{
  "train_examples": 26041,
  "norm": "batchnorm",
  "init": "xavier_uniform",
  "lr": 0.014,
  "epochs": 96.8,
  "warmup_steps": 980
}
Rows from block 6, named by matrix and row number. Each number is 128 + 32 x the weight over its row's rms, rounded and kept within 0 to 255. All counts start at 0. Numbers have three digits each. After the name is the row's rms in percent of the matrix's.
# short0: shortcut pointwise conv, stride 2 (model.blocks.6.short.0.weight, 432x288x1), inputs 0-41
short0.64 096:083128119115160113175144111126175172106102064077052174116147129115099192145168088136106112082154148120084171158101111128176169
short0.65 100:095082125173083117142135101128132113138139146145119159151086141095093106182139176193192145151145123130122139106061121095149144
short0.66 101:121154165108107099109113170118077123114128127162131128063167118100181099092094129255100116135146127077120094110159146122097152
short0.67 100:160128122151129197126116145139134107095127120098162126088117095062140114166055103119136138063142112095103102109159184145147149
short0.68 110:123114129130107077127174161102092164136111111132045152144149085185134070218096094099110138101116106085145080121131134116114123
short0.69 103:112139125159119155187118049088144077154133131155133157131148110203119163120126171105102153092093132137199161122072133159098157
short0.70 091:196190175140127063128110152131158108099099134162148086152160117108141152095141157078086100070156120200126221117083092069093110
short0.71 103:141116161145091145130133095070083088121174070154135137103155078098110090123105136170060082053101083168173095106146125107091146
short0.72 105:142141109242096180165121127142178064162086087091125121122118093150093171126156107123184080128160103140104024100125128121135183
short0.73 099:112149168089105155083150156124107083147112130105152105134110115115104143098151090136142144123123150174132133154137115106140105
short0.74 103:113137147086133090129217113135114108098107104186080141143083124101104091094116078144092169168130126105168141084128147170124120
short0.75 088:140158180133091093054156148101109098129113124105109114187173101169191130105116175111113127095125197110102105102125160077128124
short0.76 093:093131118185110159186137138130139124145093142171106112149117178176129150195120131143098068104073093156130120149098137158107128
short0.77 100:096157133134064148087200138143174198226088135129074083091173174180138123104113120136157073127165098153136086085099095091158151
short0.78 111:156105140179121123170059128111116137132129136105147147124041139104091133161125151088128161154152095153175157141126148125156137
short0.79 102:132188058095102126068156150109110126077103107218107118104136088118102080084165169150119098159156093180138162111097073124132129
short0.80 097:117101124207151197160094240156149140127107140100131103118136123146112130142056129150142120090129066095132142114138104147114110
short0.81 105:125130075114114121072115100115133115095138127167199091130119055127095164114136053106111113163120124136141130131122084116085130
short0.82 107:097117142120140164119165103142087102174137120129120128162144131132158112143123176119111105194119110116141104156134090117163101
short0.83 099:126113161119125173099139095126110138122115162133090113088167107188201098179129126131162143144105054081110123135121058129120138
short0.84 104:067108094161066121061100104166124175130141158070155099116125093146094089129137144116130072128151093124115104117139134119083176
short0.85 096:149135205125120176178088099097116079138177091104077136120169111151110153089133111093126094126069173155139125110105104097122176
short0.86 110:145205153124119092119120144127138137162124174130139114148078091155127096112178071140095125159069126070162198111133089131141130
short0.87 104:118150153079124176148140065138121109112148096105111104122125101171093074153144087128130161132107096201081162126095126116160147
short0.88 103:101157101100155140092114173121144112153172075136074099154142121106148180114140075163150097108155187143140168111139131105068108
short0.89 108:121133105123103081152148027155121101128124067134139120148127092113102100118136094102132104084130114128113091153063094130092131
short0.90 109:162167110127085099136145112140116143098155137110086116193094130121147109141113160137123090098111097177119113121101134092113183
short0.91 094:095115144128164124147136158099155124118140129104121111149120093098102126171053110105121128073106180111161133111161143097114132
short0.92 103:052112149112096133114071138097117111120138139110100063121123110088110153120129160164124148168124118113141144133107157144136109
short0.93 107:167154074119127120211137103151099119119111143134027122131086113148130122145126113118124076152151082085138102183114116126160073
short0.94 091:099166145188132179130094127236146057164145163121102113138196090094143072132079152188142111106126147119132129126162132113101130
short0.95 101:095128137124122141115075144134169125178137215084091069140184139166104107128160129123125100168168127124085200115127105076086138
short0.96 096:041134119112098086109104134217062185147123148078091154143088097181131136132116122123117131101118156125149086132159143156135115
short0.97 090:111208086096151105137173081093111062140096124134179142141105164199131082166108115169146087127111164143085099134100128083160086
short0.98 103:172133165124107149113091185114120108149103179118120102108160122056112166114147143147119142133112124118164112131104198118156110
short0.99 099:134084138128146138105120176095127097111158220127115118179165113138092180124112184164198112026134102224199095164132084146103104
short0.100 101:143098136118115106173104198117129131152154155156124170086088106150136151108124095146114142142107146120135115117163107180127142
short0.101 085:166109203110089131122104123110088078103179184110107130155126149171122116116170116116149155098132118143081113093150133130116141
short0.102 086:131175108081110112087148145127131107116171151189133095143093098164138178091181116055129123196103150075138079142129117082130132
short0.103 088:123126090122124086111097144166154108159181134165103124103140209081132123125163160183154144143077136075122129136207109171164107
short0.104 110:190116156122162081081131134104101138114114133103068124096145183170088132107157093098065140130223165156122147153178124102132145
short0.105 095:083064125159202144094059150124126024209123160171121058073179106065124119112130126169155132092103121114145167114056178072039100
short0.106 111:158127138112138116148167121135151118147146127090089162161073199153099110108138062105099078079197125130135129105167097101083152
short0.107 100:091094091095101104155124121121158149153112154086109116109097091158089114091090150151152131056131150184120130136124139158139125
short0.108 086:098119170107115115120091136123130081248125102090153061124184145123121183211081070171182134111094184127164106172129138129179132
short0.109 111:088033157085120127159122148082120136122098123137103146168140148195131181150073184170197108125112133093093121090147168157073101
short0.110 104:153127096142129184150110162071194106182107134145137129122118129217113185114122104138150151147183097073130153075137110175131196
short0.111 096:090134119117175160165154174098141118144101070145103195114109158162121101096134138119133167120176119121137233102092115123086120
short0.112 111:116113102102085114114147128140158119144098106097114115129093171141094158114116109164231106111118172104136102101107149127063086
short0.113 090:156138118144111108092130121134127099144097151122118114119144116163104147120068090121204118124090171133087163106128079148066146
short0.114 114:119064162091120097097169115103131182145133141143111093140106095125152124113134115128126117090114094112120117149093175098113103
short0.115 105:085085175122193151157148118148166054087136145087128116137105104152169056113112129116078095146098158120131163119122149140118076
short0.116 105:141123112157111135117143144075189172140169080120144122108078146129161161128140137085053179125106109124068088165126135064108160
short0.117 091:220135215162108160089056129159160178092156075199107201120148110116224096150143107137096130076167167091144077127118116158111173
short0.118 101:138098138110113118102133124116155129094183109094109118203155096147119118106100098102094199153135198079111159104135188151166122
short0.119 094:122067134041155120135139130144120115102171134152111136117111094120116130018086144183151169116159184109127097142067118162148086
short0.120 110:102112128190100160127117092128136108135076105104090120105134159160103160127136189120129191086153120124104181116163115130151181
short0.121 102:113136136232134103121151150109079150089096115136154127117087150148096167087157187100117143122072132159173147068136127159137125
short0.122 099:094099122160081128116139113127106125119139158122125159129111097109131113117108169132184198077169205137136140100109127108154110
short0.123 109:089134117126127120104137174066120111128090137134126135161154120119153139118130108087168109136133164092100140156173134105104151
short0.124 095:136149193073115134164114108116129109110138133138123135118133112161095150108148138102143157109114116165081154113135127112114098
short0.125 093:061093173116143148169151067122110099104110083125085117128125141163164116085085133136147129063117117152149096185108216106081080
short0.126 096:129168114169102137123142143223121118120095158114152099127122138144100120092118096093115097136147121166130121164127129166165158
short0.127 099:095121114131159088137155211107101079128111103154167123127104101147098118191112165101135113153103072127111133140139146127080122
short0.128 108:072123102171166171087118083158197108180102164126131111082125129132134127150086176121076144127122115135145067144118118110113108
short0.129 099:102128179094141161158129121065176087159151100118136204137127096158095149182107104136115155148126105145139114157110110139121177
short0.130 103:166149118153150065123131131083174127171101174095125144163113134126129151110116154143088168105106121108146092141119109120077128
short0.131 098:162109152151157149129107211073119146115099103125097188132168074151089086096109062109129084132112121112121096083105175155103160
short0.132 104:253110160126182108094154140187148147118082117146133057135160168130111147112072101161105137139196107168120099110134114114173136
short0.133 107:140108143138196116119123141127065112159127154045144119114165097130111182131108132186164118225038132060113126156137090141081135
short0.134 118:150191102122166139063120255154103121126106241126093140117117105207120139106145105121138188118165112135121111084156116142180157
short0.135 100:139130053108115088135107052139114195160120089109164127151101062105120112132131102118134079091145104124056132173129103109083110
short0.136 090:228118119130095136207095090124110170075140157139149100122074189092121153127155115155121160118176128157103174151119102160123139
short0.137 095:128157048125108123116063143157164216127103098087134177112222140116114112109149047063112127096114126112086097138126084125174192
short0.138 089:187090131143168133139137172131140089109134095164187128084171151148142145130116077114126170068098165140136181099139151171105120
short0.139 098:109119153111134132123146104092165070100137089155133100099084110137092130108131155111113102100143151066127123116139153162171139
short0.140 097:167074120141099153153108169162107156169201134102150131156046078102105148109103122123113101180152125084111096152121118095112170
short0.141 107:120098085166142120178121147123121139082128132116090098132135080146133108129099121123114080076190118129145096149118187093160129
short0.142 105:109097171117123162108189121094158128224158076117120092126137057134076080140110131207126137080094139134148106127160120106125130
short0.143 089:067087142127088066181125118126186117089091159144099133162177092196098087117177199066118103096129093097082060174127166097116123
short0.144 092:141099113114244158162136093135088166159152123128116135058111158116217077156104143081123157098112109110066117189127132084167090
short0.145 099:090153095100110136091142159096083135134167094133130077117063150143112127147113083148109150126143118116107121111088135125152113
short0.146 103:110199095128153188127072131113111203132152185129177168192168136133126102100156137134139113098128128101062132123121136168084162
short0.147 100:129117149126152117169068036120112131122134130130099073130155116170180172154142180092095104101147142149083110142143118163127085
short0.148 092:185172111112145171148135200195118086160094097107186101082105228169118072109124088130157129124117122185143132146129107196175129
short0.149 099:102110127085129116095118134186105119190167099142108148106106081127162123098121147132112144173141098195135101164188151089111168
short0.150 088:113183086081072187140109111127135071101109120205156133107155120157139154074074143093138086155078123126194128180153127154103168
short0.151 099:081095146108100085169137127115121127129196137146112109112138137116129236141164161121135119155129082139091114091142179135070152
short0.152 090:123164132116145148126163134102128153107129193173152151123170038116114103115139092159087119167080130191091128128175127114122105
short0.153 100:115142156153143178141129134153145163134217110203210145078131124174097139121116130116101101224099133036123112128073104106126153
short0.154 097:156075150139087106117169102131109071178113166152086136122115118094155114119087069110065157143130115092068124171123152110112131
short0.155 102:089089137136128118097127096110119195100182107118182143129100173164110097144140095088141134142079079146169132122129128129163209
short0.156 102:084096134079119126129148120167139156092149085157121160243151108135089111142056139086116172061136128164141137105179123094115129
short0.157 096:153136134076137118102183154083118114125118120150087125135080102069211157113197172125091073125173093128084112115128104088102155
short0.158 096:130105157086139085190104085207111116163103114114125115100143093073136076111179202214173104111153120137155110102132183132098136
short0.159 100:138128161097137097090138136173115081065106108138140156123120117153114191170139169109146179090118146138191162112117155107101122
short0.160 094:173161187079129100115120112116118113160101171116068134103136131238113132167130091152142102096115152130106125087106098128137145
short0.161 098:127087132139151155113137160108130134138106048122092098150082119099102167131167065118100087133102161119125090180144121061144098
short0.162 108:106143077066157150104078164164136174137131134127126100107119174105119136111125120123080176108120174151134074135115096196116146
short0.163 102:119155154169170155152119077094156163162135067202144093107131080113127116122119107132092154104195122183108152125132170209134132
short0.164 088:159122141161118112062154091097130077216154108097123112139157105153119160079132145127098127108112138098103128204122101145115171
short0.165 091:127198123150117127141090105077117127124103136112107130098125110149128081136156099109134134087112142180126126143196119186149126
short0.166 096:172139121135132090128124116114076167120120090082103101188077164152107100162135166142110130097090107149119119117094071088139118
short0.167 099:122208092121153140127107096090120074088127131208091109114158091158106077048122117145117172112133095119080149106113143125123141
short0.168 112:161131116111087082140074102177149181073126148102088115084127122182074160137145091136129056124109112145108120115072085184114176
short0.169 099:055064180175093114119189131110146126156103101147118146121144124175129139194171101101134161151137164117133120096136118135069112
short0.170 098:139130115117123113134138160102127125159173172114124138111092087116130189094184133163146051082105053174111158140079053125113092
short0.171 101:135148140107159131167092141123096124092099077105111071168081126115108148086111125174143113128114222161124159164126083139119162
short0.172 102:121111174124135140099147129107104122114172152103176100113171104137150125109115133135165156131105161104179117137127168142062140
short0.173 100:160116129065091091099147116139134087150131156099164148110046104153199070086121155126116109086140100078118089108127123104068099
short0.174 094:191110170113082103091154125195148142119122180139084159120098216079107085097102139119128117115092066142118076117112102113152169
short0.175 102:099096175134133105120087098149144092117126107142114098113118146160148158066152096133173118149132102182177112122175186136104028
short0.176 096:094134177113171116164107129141142122179133060107195099121132119119100113092160118117160146108106123166124083183081082128116083
short0.177 103:128080140098109092087122146181184166139109171099100107219143123123174081130106107071051183063069094135133187121142201169198158
short0.178 105:149232094071127123095114120140120109195168122094067067099106103127118150161091174133160157104102138128133157229104158092097139
short0.179 091:159100081105079174172174074127160168091115194124112126141109150154085130141221144133153180171154122071099136124107159082148134
short0.180 105:171110121170143086136162151171131129124140112176138168150094141091109076122119075086152121090203111148154106106123137088120126
short0.181 103:205138142121156138191095137151149155181079127152139134130141137151159145122107076111145102083120181085114140128097097076087089
short0.182 105:087097159152116110117125128159107147074108082068113140123174146127059197082212129062069140144103163136093156131105170098159092
short0.183 101:193146110184104107202155199105106135147080135103112132129111128132148141141079172124143097166174134111137085157092120102089123
short0.184 101:081133125131117157093130103166136086091161107125192097193094104118119108126152097161117107081072168130117094103102150097152096
short0.185 106:131074147174131125152117166160145132089119131166108129145159128166143173110138186134127105178101160138169137165099099151155130
short0.186 101:082117121099139104133130113141140154089107131158165093110125172154112141097112119141147121103107130132087107140125149113154111
short0.187 106:080155111155078140166134079111130157120120094140102119091108155109117076127104153144098084088102098059160117152156100120105159
short0.188 111:118147133152167114151168114143106116124122134124112125094135100104144169077109123120175116055160077103115091142106148103152097
short0.189 099:085147107098124120143086142097208136123164113156116088218111089124142132070146119097097094142201077084163132155146114130108168
short0.190 094:094149155137114181110149184098118147107083176125138099092092109136118169115108100157103107206115133151156142118141087138097124
short0.191 107:144102107099078123109140141100158104151127151079108132119096088071160066125087092123114098112180171215119121097077189154138088
short0.192 105:104194209073142115143106138119194074199139098137153062144138101149149235109128121172087093167104131071088118112114155134067210
short0.193 107:087109073090143147195146109098127096129130067098068133106160110128101086118146132125090179127147127143095096131102118151149163
short0.194 089:104111167132114122126140116145131105138129114062133092150152098179078165108100158121090147110098127138141128132184188108176099
short0.195 100:129146141095182181158086176108119092066084098141103147137110089166183170103098127119102082084144108078091068122143164249102071
short0.196 100:095154121129092091119108096116143130154120107135141165133095108128134143101180154139092093121085154152164124095171096137140159
short0.197 106:108147140072166112119124159113093103133099129142126150140144162159161145112183197095080140098166159148140130166100121135089166
short0.198 098:161151130094139180126052125074151101066087104111117118157123112122080153167115094131167164102123128096087069155056100093117149
short0.199 095:106163119150091058107114113170093144109205166155136123136118101167094159138092156093088127153104111062108125143144178131144162
short0.200 098:126150157116145163073147167149115074124103128055139049155143165137150089106093183171119125071123094100130139092223129144104068
short0.201 100:080100154126112161136141162055143154190100141172130152134094114181130133169152160147114139128146104083096151184161092167147135
short0.202 104:154122099107141122193114118081079188137119142074134155105149080098098131165117118153112080118124113076114093175204144127132100
short0.203 101:140109125095113086133105068130216147138111106111117154097112127119099080118189140109160168097130167086098135150125125095054076
short0.204 108:147101136126121095068100082109150138135139173075110099137115116182113113065119127135103138146120120146153096086141121136090130
short0.205 094:089127145113121089139181163148114117153140192151086132126129138123079199093125151097098093112146089168163090110060102173144118
short0.206 091:105169126102119160123101149145151145120098131155066155152153127113129127161165131120157134080089132077097111146096105125126152
short0.207 101:113151140207118107088115166165092100091134136143131130129147134122112159080109117138097124137185090150129118144147135096175102
short0.208 108:135157163161137113136140122117188115101108094164092160093098150111115130098107113138101208146134154175116138117107065178088145
short0.209 085:135124121149062083120128150109077154080215107114108102166095156114126109094146067130144099092176138162111136111134122111157167
short0.210 104:129117155172146144131112171142112128154163117097174069139111126129207193148081094142156116098123114088134163127127154175216167
short0.211 109:113155160101100156137106084193130114077203122147080124148163140127133138147097048122142154112109151118133174161148125143127113
short0.212 100:114154142134083139106139205121112146148134142162123104169118086072098146177146128091098177128084100196121087153177137125115169
short0.213 097:124156140128140113103109181152099139104142083115151120135093133146132097184136100153129077161115084100143124139096152190113161
short0.214 092:131115135108125161166136107141112101093120085095092117144127083172092120100120086120109136112125122118106107066095159191120118
short0.215 115:116077097095106103166158118104176168118102120104108128128078135146123129107083152127066124094129109080094101174075124112153122
short0.216 091:105103116112107068096120161103090089121148064078159151152132091124117128185146100086127160115185151159119068114115116125132119
short0.217 099:141162080125072143143135129147104101139143157082134063174156101174126136124161058128089130134132101112187139165102156080120141
short0.218 103:157113131153098113127140096142105111114124103124104157141062115157149104167205124087139094139154113100157080122115155151159177
short0.219 113:093145106130145072128123113078087112140141123063131118111103112134128102133144116078100105093116147097122095098118180106120181
short0.220 100:139109075126139148154146114152067137160094144110125143121087094174079102138113090146109140122149099114129147076101112178103142
short0.221 097:159133186135145098105142163149127182148120142105135171174087156141140127114125104138144127182149095143175137108132132086146126
short0.222 104:139092113128172132137142180098159072172108124074145163173186160095128169116148120109059146105132138136125138108103179098146129
short0.223 104:070134130092105070181120119114113105138091152123104130100137162126139128119080136180066128081119186126057142181109100082084077
short0.224 093:153134110128154121100103103179084159127115163164135192164103129176129184142095127109149107131136169146068117130127109093117141
short0.225 099:084122093132181159116194088085143118102096067120122087147140156105081152164083140162085119139089089133178125107118129060096115
short0.226 091:137128126140147118078137116092105131163098168120187117096143165159092110098132194126086124088146140136108192194116153117109122
short0.227 099:115174140108157149093141112110156112125118166124087128051133093100109150105143106137113124158163112121085130096182119127174136
short0.228 099:076112141102137122091162143124100138081105172173119176114112157109127124129126151168135102244180095148163121108129133116137118
short0.229 109:110093098211125183117100255119145127140106087128117116191175115121159143151118195142148131130147143097180185109101110115101122
short0.230 103:123134153151111149081146085093144116151202166153145177148089138109157105106143164090169195140213113105168130048142211110154099
short0.231 102:143106146102075179084128139122123076152127109189112226102088108137183136131144119210126144103179182099149110143155105148122117
short0.232 104:135116178145145139142123149166175134145144068150075130141138111094101086209148099113150116122136144139154129131156125163120232
short0.233 103:075112103122151139098131149112086141096134114060149084154146115122155109199099174145137148151188107098140155098155102171093148
short0.234 095:102128156097140118202119128150117139136140087171234101079115135172163116172122074122139113081097123154065147118112118106067174
short0.235 105:119107132145133077063131117108099108118130209141144156077070102101125146145124130112118104153135090139051142098130134129115121
short0.236 102:131114128227100138123133109159120131077136135165124115100138143070169081205119075127161155190124137154171140133149100192149091
short0.237 099:115134174099113152178115098152156146170162112078142167126131089080114078122125147162144190124117053085128153108087037101063155
short0.238 101:087072149130117121115122053107062161087127146128152102140144207136127130122160116106122133146123106143115102112131129158186096
short0.239 106:118154107179120120170089094085146085111133093133225130111162132131097157163165151093105179079140209124178082136122129113142123
short0.240 110:168130135131211146154117096080120111187154113139096121140132104195150096164133062150125050100127113123126147125110153130145091
short0.241 093:082183131121122076104094101097110175083088150131126179105160189128073141094140082103116166155088118147202126169133111212100154
short0.242 107:107082093115106173093133114080139114122072078120132148182194154118113152193158231143128099122075116149135135130044114094134088
short0.243 087:119148086160107087162138031235132116116136104135124124131162141118185128101123112111139120128118113091129119095100103158050031
short0.244 097:084111113111099105097158158129116145113165101136104123111083138124091144139103098122125107126149099139159142134128115096112149
short0.245 093:144115104155097109148157081087139071140090125124128077184143119182167083168121114141124074109120145116135144142103148084132209
short0.246 098:088080148083080131133110164125099111161067126116124139129141127121116157198104122092086127106144118171106152131138126097110069
short0.247 103:072137138129137117071094129128123108135145149182143099102131057214091170147106120132188129130129097112108103102131201122095114
short0.248 095:192155162162129079116192116108127097110135096120079097143122124131114072124163079164120146101119083113087139124150128132064146
short0.249 100:177114138146144101111104110046126090091094109101137188111113132147156098116102082092131096118098164145118119128146162189133100
short0.250 108:095065106177196056087110105093118151147162082114136100104160135072112129085113147179131060073140141198107096143101135083075144
short0.251 106:129135114183123144109164101094174173102137111076135112111123119144104144141125183122055076101172125110115135162105079140142119
short0.252 107:137137163129100169060058105133143137086103112151162084129160118103123094163140145089137104133146136165159130246106124067103116
short0.253 110:105126129097133171181168106148174142132133119100091110121143087091119154087150148096154097115173182143091146113110127137123121
short0.254 083:139071132115102138140127140113098111165123089110119166121121119117095113103082126097146085142109169124127120144097093138153100
short0.255 101:119117172160116119149139102057080120132020128072161137111179112121168128127107089089111095115168132125121107115121151166228096
short0.256 096:112100124115173126100082142186094117112217146097147075127155119134139143156150147123146120117120187108125114135140117168116058
short0.257 091:096118104124203078118128144163110163069199186094101107139143195103080132181183110131139111152097194104078163148115110089157093
short0.258 104:130143148141255115058113089165078142160150181094163116135110118153197157172117106120157130091124117153128109130151159080080167
short0.259 095:113093101118123153140116171117103112117115126163137184163106202133114100151255122102101100160074159111164103098154091132110109
short0.260 108:118137114126117135144125143139160163118168139141105066111133094154077140129105161118115107059129093110093130179161173080154125
short0.261 098:109109071143131160169152140118100160124187126187071098136158132124129173103141115200152123131157176091084169109061109132087102
short0.262 100:110106128091105078157149081139126143092199083167145101092143134109135162109166096101097086129100125197103100098159093128115127
short0.263 093:179154116134128117117091057124125150102067104148094117124119159097097073145147161147101129131160134110172145151131075149074139
short0.264 091:132147142147132114134169055108144147174169077090146120135119100118104132208140147136083104145082176203106172167143149156175105
short0.265 095:072125125165114109153104096087113185126158130121107130122081126099126055107102156128128104110141075066148174132103120060114143
short0.266 099:101143104149154133128125094141132088106108143108096154164118099097014123130118179189098082099130160142161129153122056118163113
short0.267 108:060157087082136153131111138145116112121119181082163151115093145202144188108153141121112143089122147131208118104116105232175132
short0.268 101:178105109126112149093151107115121176066095118089099141116145102133103155173148134118091104099127115179147166207142109116130136
short0.269 089:094119154116160073138111171139100124137101129131130069103129102128255148110160175128134079132096076136083113157080121120115175
short0.270 103:131147190177151101064174111134052147141149133084166122136089093103156096121129117100139125165100149101164119129132166106100119
short0.271 092:118110152134133085185123121131127134085152119113136143115069135165157115124088142086175141105075232125169127171066107123155104
short0.272 107:090083116101129079083192136113117136165116103159075148143042150125123150126135122102134083164147099136145095174101104094087146
short0.273 100:094122042123126156184121105121172132148114113130104103114127162127106119115138160184161153092137151127140134152163132127114084
short0.274 095:136081208115157114112121105133165146188149161120131184087123145108175129107131117106101105075177141146144147086101214179080148
short0.275 106:141162081096102071156119119121110115123110156050171054135123111120117061138128132104111124133140151142102148117168196114107112
short0.276 106:109085096150118108117115192119130093111103187141127114097167145149221102114123093157104180136136135091131228176125101141131102
short0.277 101:213142153099138074077142160130126129133126179146126134116094080085162155115150110167120088157126118133103083117159085107098133
short0.278 094:113098190115119090181114090123115076160157141097073111154147119140123107185175153168173118166117151142118144142138074176099092
short0.279 096:121225116105123115108111138129135091114127126154167107141102073182089094075130095118133108118073188140141157119151146187123185
short0.280 100:153123118141103072188129157121151103066109136228091110119104130176218192113156199125154151141108171096121080170111109156088104
short0.281 093:106107168123113125157136164160147114120098151116122100168098089159184150136129117155148077076138144088106111095140110074100141
short0.282 097:151133132115108070118198113150139114119100122105138140149162118122107089112081106114164144103100106119106137104073079163163088
short0.283 109:081120164090119149114170096130109088164119114091166134074085119145081120083162094095053181104165154174079076141134104083122172
short0.284 086:074114163143074109100070086198099103207088071145087124090117088085123084047112161130102151129146129162078087115109085132158158
short0.285 097:098126126139143094113146079103114107075124112100163137084107062147158111069110133114139110103100130161149102136075151109148126
short0.286 098:201073114155135133090162168062163130109126141136059195137163167105147179129100139110109130154112122166209133138157106177147147
short0.287 101:114117134220104091144098156153153090101146110095098129124096116112117167128094088084166154144132133083103107103085103180111115
short0.288 088:131145146102118082152120061107109117181111082101125163115104130153125136185141144101128127143128081166124136138124088122123135
short0.289 098:128140129122133016176135149110136140099073102106136150139121106167069120108137148098081080146156165175176100155133173113117171
short0.290 109:121108110149143131201131138196095088073104108079144113130101150126112173146102103137095173109080172170097129205140206129138177
short0.291 120:123079118142117117154086106123048085133120117055092105098109126095087164146131124169050098124132130114126054109172136123165149
short0.292 114:129147124113142138073100159103120064093149123127105082132142114088144123133130157127140191101122127109133159171203097130158187
short0.293 099:129079159127075115109127129147147116131133121166125114116111113118143119074136103136105072090141091143112130097103133111137115
short0.294 088:138044123187116072132122159055112156180107102192098151113149191117140113162122093120113118101128148127188134092100204109175105
short0.295 094:141122169139150188151127130042127094150188125147106098103063134136105088062057082140139134075074090124058092135179067126126131
short0.296 098:114070171117132083101104097076121179148116125108111127168096165099127095098155183131126110120127089199139108160192110154137106
short0.297 097:094083127105094144116120125098116139121210068094068124123105089108128100141149146118094145119144139136130100113091055130195176
short0.298 118:138133094143166152140125147102109121145118099124137058131132182095137137109171085155086178129144089130164116084152166237153233
short0.299 096:115114112081116112164098098144166180060106100133093138092151100144110110096085106135156231135073150152100131111101168095112091
short0.300 103:100170131118175081141132169157125168166146144088147104090114146167147090157185163148139217105141112090171142154115141151131152
short0.301 107:130152057104129098160171095117116163083143085107128126084216104098105131132090148160089124084198150111106128097101128100107108
short0.302 101:114166136103109107148123117137123154138096174111114133203080076117084127122155155109104102148094162104095088147094114142142143
short0.303 103:114167102170118114122096163128133104121131108095179129101136141177108108091087124083103126115129076148104081084029165101123130
short0.304 087:135126129116121132116108132099158067116111120203101125132093103137137107163109085113124109125143148086198190152120049093109123
short0.305 104:116124091090128128120166153161103120165117146106109106127081173079110146129129214105117134117150161126080143124139129164128130
short0.306 110:117155114122087104113145108183119152116128092146078124167086170157069135136070084158090111100165108065167116093109083158154146
short0.307 090:124126115125118130164110122125129176115060124141101186096151106178174068190135097138146130096125125134175132140115158155029140
short0.308 100:125125118133097168123094166059137123080096116120088125132135107160138161181103144083155174076116082166093137139100107125077119
short0.309 095:135127070139134123200127158128142111146135108085040091148148143127120073196150055099172190142112152086189144129147116142184182
short0.310 109:129128165153154095086184142080065138080115098063121136111141131172152138159103150103100135100100116077128087090137152115153188
short0.311 095:099089125073068092103142083155132142053089183156129170126141120091146098142147100143118107104107114100076131122103154101114060
short0.312 111:152173116147106120173180120166130109133092162132095159074139096146124100179124101127111123104147115073087126114169125117118154
short0.313 097:080145160179111109233124087120128117147101196196107101108099109132120116117129168127083093136101152149124173113075127136115080
short0.314 104:115156127186135134149061079179105150138167141156129096129114080192140138130106182110092112068081099117149119044089132195118109
short0.315 105:135137116146111154132087109148136100108099140137137146132086113132099113134114094170146098123155106148111157120173116112083092
short0.316 102:127149204134116149088091109086144133134175109113148151087077066136197118166110097164131147125125082193063157121159105116100158
short0.317 101:134118140114093154075076159177100060083149137108114101117154115120138112117131069140125126084157145094116132140146138099102218
short0.318 091:118096117109117131159096178066115100108120133137108093057134072142154131119126126119127106107115055138093106158101099107126167
short0.319 094:107115138151094110131127154100134129138155113144105150114104155101149130183100125122209149137159101097083107101074127148130099
short0.320 103:150128131086166097155122171118102104094113121143130177123143118118098152106163124153080101112094108072165137190194200148149190
short0.321 105:123135136120081100082173097066128129162153134096194095103138126103133142099139110134104120185110070119122092122164156076066124
short0.322 094:080073181121102102146109079141117116115192173116130148108129076105157076125143188104122151222169114159170110124149071110164142
short0.323 106:127110134150123080139057157166174117096137115130078171126189125155137089191108113111142116102140120156167162160121090170128118
short0.324 096:170140111165137105142137144105165110084101095160157118127121181161116196126076216107158109104094129149161054105188152128139076
short0.325 097:135083110103126099126108161077136182131099147131137179101238137086093121147140160087118094124109146129123139139110137106188142
short0.326 092:128135106141102105109104131177115099173169165123114041163140112129133164118172087101108181101050180122113150193147157108127117
short0.327 092:161104118140102165129075127151167076158095080179165098136069102115105089108079159126148121136108171095130200121139089138107129
short0.328 113:148117133055171193138178118035119198122133100110189109109172089153112119146095158103137071165156103153086139099112087198142130
short0.329 111:125131145133137126091119145150227138113163112125141108135115086117124149162108123120092099142184125119107114150101116145105065
short0.330 100:126140120156129107161131158111114134058186106077131116170099135090150154129125137111106147109089189099127141101139095117173102
short0.331 088:108116101136137099149093087098117173097132076125136183094084114110153161069125098107160068065126099147089160148161097151166157
short0.332 100:071161110171128132113140085078122084161102096147144140140136120153116098064121125141158139087107098138163103125110096151088122
short0.333 082:086116122090168095145160107056140127083128104117104140218130134140151135108120205172132123099162135112143122103116153073158052
short0.334 098:151141095126107169155092161120083136119161145184132097198122110114097128181122115103171122152074123161105113092105184120054156
short0.335 091:097125139100117102137125151158154052166117102100167117136181137202070124118105112146160097111125093083151112123112112125129136
short0.336 098:136037097115132138169140156119094137105102082132086087172103078167202164179122115174112138104138091121123171150182129131137136
short0.337 104:153135160114142162143060140115116098129164148119130109104087089150144116102112072127106088088176117113118079134173201135127178
short0.338 100:083157092100118173153101102158173124155053174112210088067107126141066111153131137155141130118076111114121104051103102104064125
short0.339 097:089085197148126117150129119138187139076117193102090146155167140178104123152126145112094093130064114141123122187110137204120155
short0.340 113:154084070110130104126124141145093141120114096137086132090151143120099111092122093110105122115191122119113136220165139096102140